config = dict(
    model='contrastive image-text model',
    dataset='photos with spoken descriptions (Open Images, Localized Narratives)',
    train_examples=203450,
    image_size=64,
    crop_scale_min=0.5,
    horizontal_flip=True,
    tokenizer='word',
    vocab_size=4585,
    loss='softmax',
    embed_dim=128,
    encoder_arch='convnext',
    encoder_isotropic=False,
    encoder_norm='layernorm',
    encoder_activation='swiglu',
    encoder_mlp_ratio=3,
    encoder_layer_scale_init=0.01,
    encoder_inner_norm=False,
    encoder_patch_size=[4, 4],
    encoder_conv_stem=True,
    encoder_depths=[2, 4, 2],
    encoder_widths=[80, 160, 320],
    encoder_kernel_size=5,
    text_encoder_causal=True,
    text_encoder_width=384,
    text_encoder_layers=8,
    text_encoder_norm='layernorm',
    text_encoder_norm_position='pre',
    text_encoder_activation='geglu',
    text_encoder_mlp_ratio=2.67,
    text_encoder_head_dim=64,
    text_encoder_fused_qkv=False,
    text_encoder_bias='all',
    text_encoder_qk_norm=False,
    text_encoder_parallel_block=False,
    text_encoder_inner_norm=False,
    text_encoder_positions='rope',
    init='trunc_normal_002',
    residual_init='none',
    optimizer='muon',
    muon_scale='original',
    lr=0.018,
    momentum=0.9,
    nesterov=True,
    orthogonalizer='newton_schulz_5',
    adamw_lr_other_params=0.001,
    cautious_weight_decay=True,
    steps=12600,
    batch_size=256,
    epochs=15.9,
    lr_schedule='linear',
    final_lr_fraction=0.1,
    warmup_steps=370,
    weight_decay=0.05,
    adamw_weight_decay_other_params=0,
)
Rows from block 4 of the image encoder of a small contrastive image-text model, named by matrix and row number. Rows with one number belong to one neuron. Each number is 500 + 50 x the weight over its row's rms, rounded and kept within 0 to 999. All counts start at 0. Numbers have three digits each. After the name is the row's rms in percent of the matrix's.
After each neuron's rows are labels from the 100 images, of 14848, where the neuron reaches its largest size: "responds to" is what is common among them; "place" is the part of the image that holds the peak. Only what is clearly more common there than usual is listed. The data: photos with spoken descriptions (Open Images, Localized Narratives).
# gate: MLP gate (encoder.blocks.4.mlp.gate.weight, 480x160), inputs 80-159
# fc1: MLP up (encoder.blocks.4.mlp.fc1.weight, 480x160), inputs 80-159
# fc2: MLP down (encoder.blocks.4.mlp.fc2.weight, 160x480, transposed), outputs 80-159

gate.344 149:473491496478457608443613480562518515469487491498494443486524509458625453520568467507458468461422545560515506524519499510454556540561464582442467498498498466417492575525463486430398519586506500455503459557395488565455549507503592586476423500
fc1.344 162:409563485525550581502612442530489439503517494445506478501542464461560466462518517474508478457573517553482499474451418502443482475565496529455460546521414491496470531591529490479472468489446500500500447533514481737436504596449518541395464510
fc2.344 157:555493525559491467518433585407450534522557445496525488424513375437412457466495507454485500391515547402536524505397519515507509483477510496419540466442480560487439634524549506546551514467479518399533452490432518563474552547436471431540536580
responds to: text has "woman"; text has "two"; text has "smiling"
place: centre

gate.30 140:458479522542557523545407525511567497482535570463539526532519544522507546448504521481469361518498522527474549435534458538485548406461481499440482528507448504513514551556587486508448452500567472489559433630489493474543485451444474521514432483
fc1.30 138:520469486423567443527477475538537517529525424501479523510408557553507504468515478507514462340551460525542505421440422449519539432492420489437495406512549487556523552556492513527516547583537444536512431594504498547517531524481468517488473486
fc2.30 144:500492493492567530592545485514497461526376450456456582468425475549629509525553493510476576555414515530532539390490441490470500479412541510575544489531391442488468362382530480511431460512501478532507569437413490504569520483501595424581423499
responds to: text has "sky"; text has "trees"; text has "buildings"
place: top left

gate.186 129:475536447530478491434570398522561480483529580474400529460504563491398447504525484419441548526559470530524386513457465534468541490417495492529558554451598519562536428453456565596505495426532504464480538491476417467510507505433446489559466537
fc1.186 133:507425599599500477493460509543486546565524524532393446520435466416430556522431630525446503518558497529518544435426523570482522460490463436421547555433548464486506468532573533532478462535553486514537557541483546424471471550427489430525417500
fc2.186 133:433391555541473533502525462413535435534516470489482548484478490517524631451519491577423464475506515471492523537478439561566468527471502526509469522554488457518521594520531471541463535479630561442470587488511493574440542443619490509554593519
responds to: text has "grass"
place: bottom right

gate.194 137:496452516515513519475470447600542481501499478447454463452595494437567382520443572488541568505532515484498491554463526506510584493574459498377500506491488436495510474445618514463505444463451511469430562476443521466508500541457603480500458526
fc1.194 140:445569590532493585569514562565492417458514385497570535491441511531507514525499452495576477496523502573507471451538555432425522392492537527432484418493489636528471522505483441539482508589502501548525436600571512443480515425477432469543419461
fc2.194 146:543401501463514395472545570529493510428504591514469570451517449469486497480403511564494480418574448483513539497531546489477534418484535535467561546516550436524492487531588468512532550480563458474601469463515518507487433520515464533509424528
responds to: text has "trees"; text has "plants"; text has "grass"
place: top left

gate.210 140:572456479524503583493471525449600539500479492435490520529480479519393501474557556531566452559554473444506666473432425621509455473532474449541481524494425483522491410475468485420480473450423473458573536514417493574454443559517544442424470557
fc1.210 135:516538529461573465464601502551423515448476567501485571482531464492490439539518429527431470465487421558491365555554553540404598534491500444523432509561457477569555496519493464478509490490478570413477493559530482485571532580397494421461497440
fc2.210 141:491452502537473666504590473447613351459476502482516519529486454494471629452494541500557538492463519454390497513473456474442439541469495563525468553459473507532430527479511523529445458488498476485438493550555554512484440481485451497520565518
responds to: text has "grass"
place: top centre

gate.358 132:503543444515572490507510516498490529492468476619568456520517501535597532523451432528594586438445511499470539640536447512370474467539522496538497556522480554507507468463528532507492451571475474501512402451553509567546488604634388489453476546
fc1.358 147:433488488487444454466544560480552497504449483498492462474417500408378528502413552395397475589442441468496493503575445553488509542516506472530479460491517488475504539505487535573483517485638526410568451574520485590447554480375615473571500487
fc2.358 142:489496433585524457513481514495518525512529497351450510501390446518556485527479444483505489499475529435549520520361537465502514474511523470529486547430457497568488459490481417614544520624482500556392564527543426392457559465531486563569536511
responds to: text has "woman"
place: top centre

gate.122 007:453541504476466535490487395475502505594455628456571543579502493524501482450532437493478524451520517611498534433465525469500387415479524488424492510499477560516508447606557389382514426479506476518522470468556522486478477507485489444487548506
fc1.122 008:505456487500431386473470542517496523621501479498591483427484510541495513480502517467465591473513500581532531497529567527508486549484510567543508463485443457549512585495486429547464559514461526398494441449506476326481477527502422508525548511
fc2.122 006:423530500506497389513526503481538565481473499560470400552539545555489520464495498662498537525546558495483444482427472456471484498505523536483438480476462419516559561505504498417468433420519402534436492512576555462546519493524425524448555524
responds to: text has "sky"
place: top left

gate.116 021:571518523467526437476519406531452464448476511571462578458499612551518437513575485534518524424512425468504525519593464420565592496463449511466440559461530546517558532577523516492539394573510493534505427413489519448503463539519430512509494481
fc1.116 021:513469476570544569491518555580571498493517510447448375544463411480506535437483461452512447551451530523526470492490561526448462478504485529510513451618523494510433477465516487480455634419480510426466594540550435522500598433476561499502498473
fc2.116 020:491366506527482416538495467481523520463485424473487573552483443486533464454490441520501505424549503515584546476472479430521416520463385521541521479493527494517570486554468473576493612478512381458493452601536533606513526468403520513424507468
responds to: text has "grass"
place: middle right

gate.333 014:471465534527566500503593472524459504482445428545492608461513456566463506476544570486514519513521551594478513544551445491518475459492509493437558495618475487484528543479482523470536447498527517646519494481509476566476544558541433516488518466
fc1.333 013:513504438509460482473479531458582596490499623448578415585484523412501513542439391517463444477492480503494493484475510529447503489551468503573473468447531471456528478517531491469536540493461494391513543430531505473496448545504516516497436602
fc2.333 013:509426388473480417546448414496524586509553459420537397565502410458510459479480440482565456515547468524533623535523488511549521495462470534602564509487527498535600501424473429528465555524461545422577442553479450430562434509475528512469533513
responds to: text has "grass"
place: bottom centre

gate.280 153:464456515479542510452430547607463524456357508485551508495540569487527514520457494580446446362444571554466616484567555572553502500479487467542510523495550505497466426450490544528501533517496453468449387399391461442520607546614436517459404457
fc1.280 145:531501461438557496407466564601422456394505488453468442523581521568519518555519388462471459548448438493490592462531554469459506451515459471429457513505606522552515510468515551549556550517499524460548501492546452617546384577446478532571651528
fc2.280 139:506433512394525518560526495580475575523416464440641557472526391624468433491435468548516469433531465454472445512497539450543560494523513502413524470477532488416567454411482482545571552360452497488487507481516497554503478559537550513551435492
responds to: text has "woman"
place: top centre

gate.193 131:583508449535551555506525556516529411465471494455532448473522543491407445530583545442484532502435573509518537468435443500460543394470441603490505501476512507497507524463433473542552514468465555409521591561543510447617614496564432549483538417
fc1.193 134:480574574517549551461511364462455528539399505550434440462489538545582380475563443526506512528555502475499456506553475408459541570457492550536432570526474454463488500477566547458552451486530522509445493508514505613467431493587553516543566500
fc2.193 134:478511418470449519506521516485538510468461482591533415476535505458456527589492533586553542488421483470574423443451429479497516483466544422496477461531507408572432436519513521528490480430504501536459494507472563438582647489453560451470444478
responds to: text has "trees"; text has "grass"
place: bottom left

gate.443 104:549368501428452523552463467535550441517562522580425528437488506496479561536511419522532533498498552576493427551464479594489441448477491645553607538517507601526505526530466532445528474488542519445494479502487503491497509482408482534473454482
fc1.443 096:476544558516501519471553574478461521506496492377491514605543447482460422488456556550450445503553467480510569543480507449438597564532553430412380517480573416392544380460562453461504530495536620549495522502536471539520501480517543555507497410
fc2.443 118:626460362493557488564465574388485471597494423449510491494470521542492583525618531551542511514485607449487569539432624535468497482552539490524469561512461541485491505534430471529525463556573517445516515451474500445472517478594489526474513498
responds to: text has "woman"
place: top centre

gate.427 154:480424478432475531541572548554460498500500480391524497426535442549501471475540466428535482467502549395409571514460527544472496456462518452562475450613510521422425455459460531489503548556526395437467507454574498515457523481467479526486505495
fc1.427 148:581512524440436427549516522496497433473448500518500555453498458514505489508509431482448496469518459493510486454513518550458552481531432459460606522440513505437413492462510520521419556502528492468541484519534482503473507502563512471433411640
fc2.427 152:415474522488368549479498475487498530397512341477388474455628526531493434548504533503437521414511562597498507490509526545483597442533463562542533536477403524428486455504483491508489541558553566469577466505530498485516444503481517462499499508
responds to: text has "woman"; text has "wearing"; text has "man"; text has "smiling"
place: bottom centre

gate.385 147:475495517508556523505468531501476463460421548604549615467520532547538518558522430527535455473499463503499577520489420505508502529465505536545509447489435448572471525572411490468490576402398580451493506535518500492532534566645494558522470451
fc1.385 145:474525655472557495469513496459504437493520443541519593505592515422430485524491449415500496533511452465518364472509515501445488492494491469478508475428541531449478499446517548560462476421593504553483475514630621543522453450591440477496519529
fc2.385 155:450482504524487495530435446491535441506517464527530551445421478510501589493522482490557561477583632487449583491473407434532488429515481555520484529426506509464453499545599595517455516464454431462418472526417479549559530530426555532538428525
responds to: text has "grass"
place: top centre

gate.244 166:491422526509564563469550492494478465486436432490487581568480442464496566451421511498512471490546503525521484496445540513502598472578439447442481530440372488502510475470467505474508513466475473487539424481566468593483556482493456537473475481
fc1.244 165:573479485579596519429553488510433526526476537490442540563441476513519489516489538538523479450454499478515505556506491501479438537550374571490477540522404533434528461425463538531535436490546482419518502503583489610517558534561525523425501483
fc2.244 156:488494504528541493542422451503477479510558516456540435451441484503485425479534459519491483449589610518395518436399519562593624430419535545502497450451537544327519558533489562541477532432533464449437525472432528626474524523489386524489441542
responds to: text has "woman"; text has "wearing"
place: centre

gate.474 153:540532511449451435534493478576504502523577419496541490517529418498438517487602490470446487526582476538552508475533407429579529436562541539461511475553497500491511516497532542658467466440418411497449513425534515478549448476550408416429637576
fc1.474 149:476575446511481465418564443493430507507545642462470528513588528552522436547502455523542545551564449502547441500470496457570521485557526369543461459482546520496585404470493546398549489441500553449513484515507487549438406483484537481488518438
fc2.474 150:490509487547481426577582603478448585505544577544508434489455480480494569597473556579389505548574478509571418492510450574482471472478455524420478478521488447512503524615516497473327473563487491518460420482486500500549434429534516521537465588
responds to: text has "trees"; text has "sky"; text has "buildings"; text has "grass"
place: top right; top left

gate.167 010:547494437530529501536464505551479553488587516465418472432484500573459516513553506517504466482418465532534431491583491380622559457528564424513515488531479483444411510523530528523459604514522590479434492574421478426472468560538454500530623511
fc1.167 010:474505386432452471531465553485450459502487471470472516456493545547356519495533545535457492512537489523563510497512484382536437495549617508551513526503407509512326525486525464505572510619500529459476505461523561498546454512460411556494495419
fc2.167 010:493515455478405479464542557478503469562486430591608522506488516462498505514453471446483522498496521438522472537469541552539525571493437607499549477531453480553474330473522496568463506620482567383419556490595405485514563428513582559453554477
responds to: text has "trees"; text has "grass"
place: top right; top left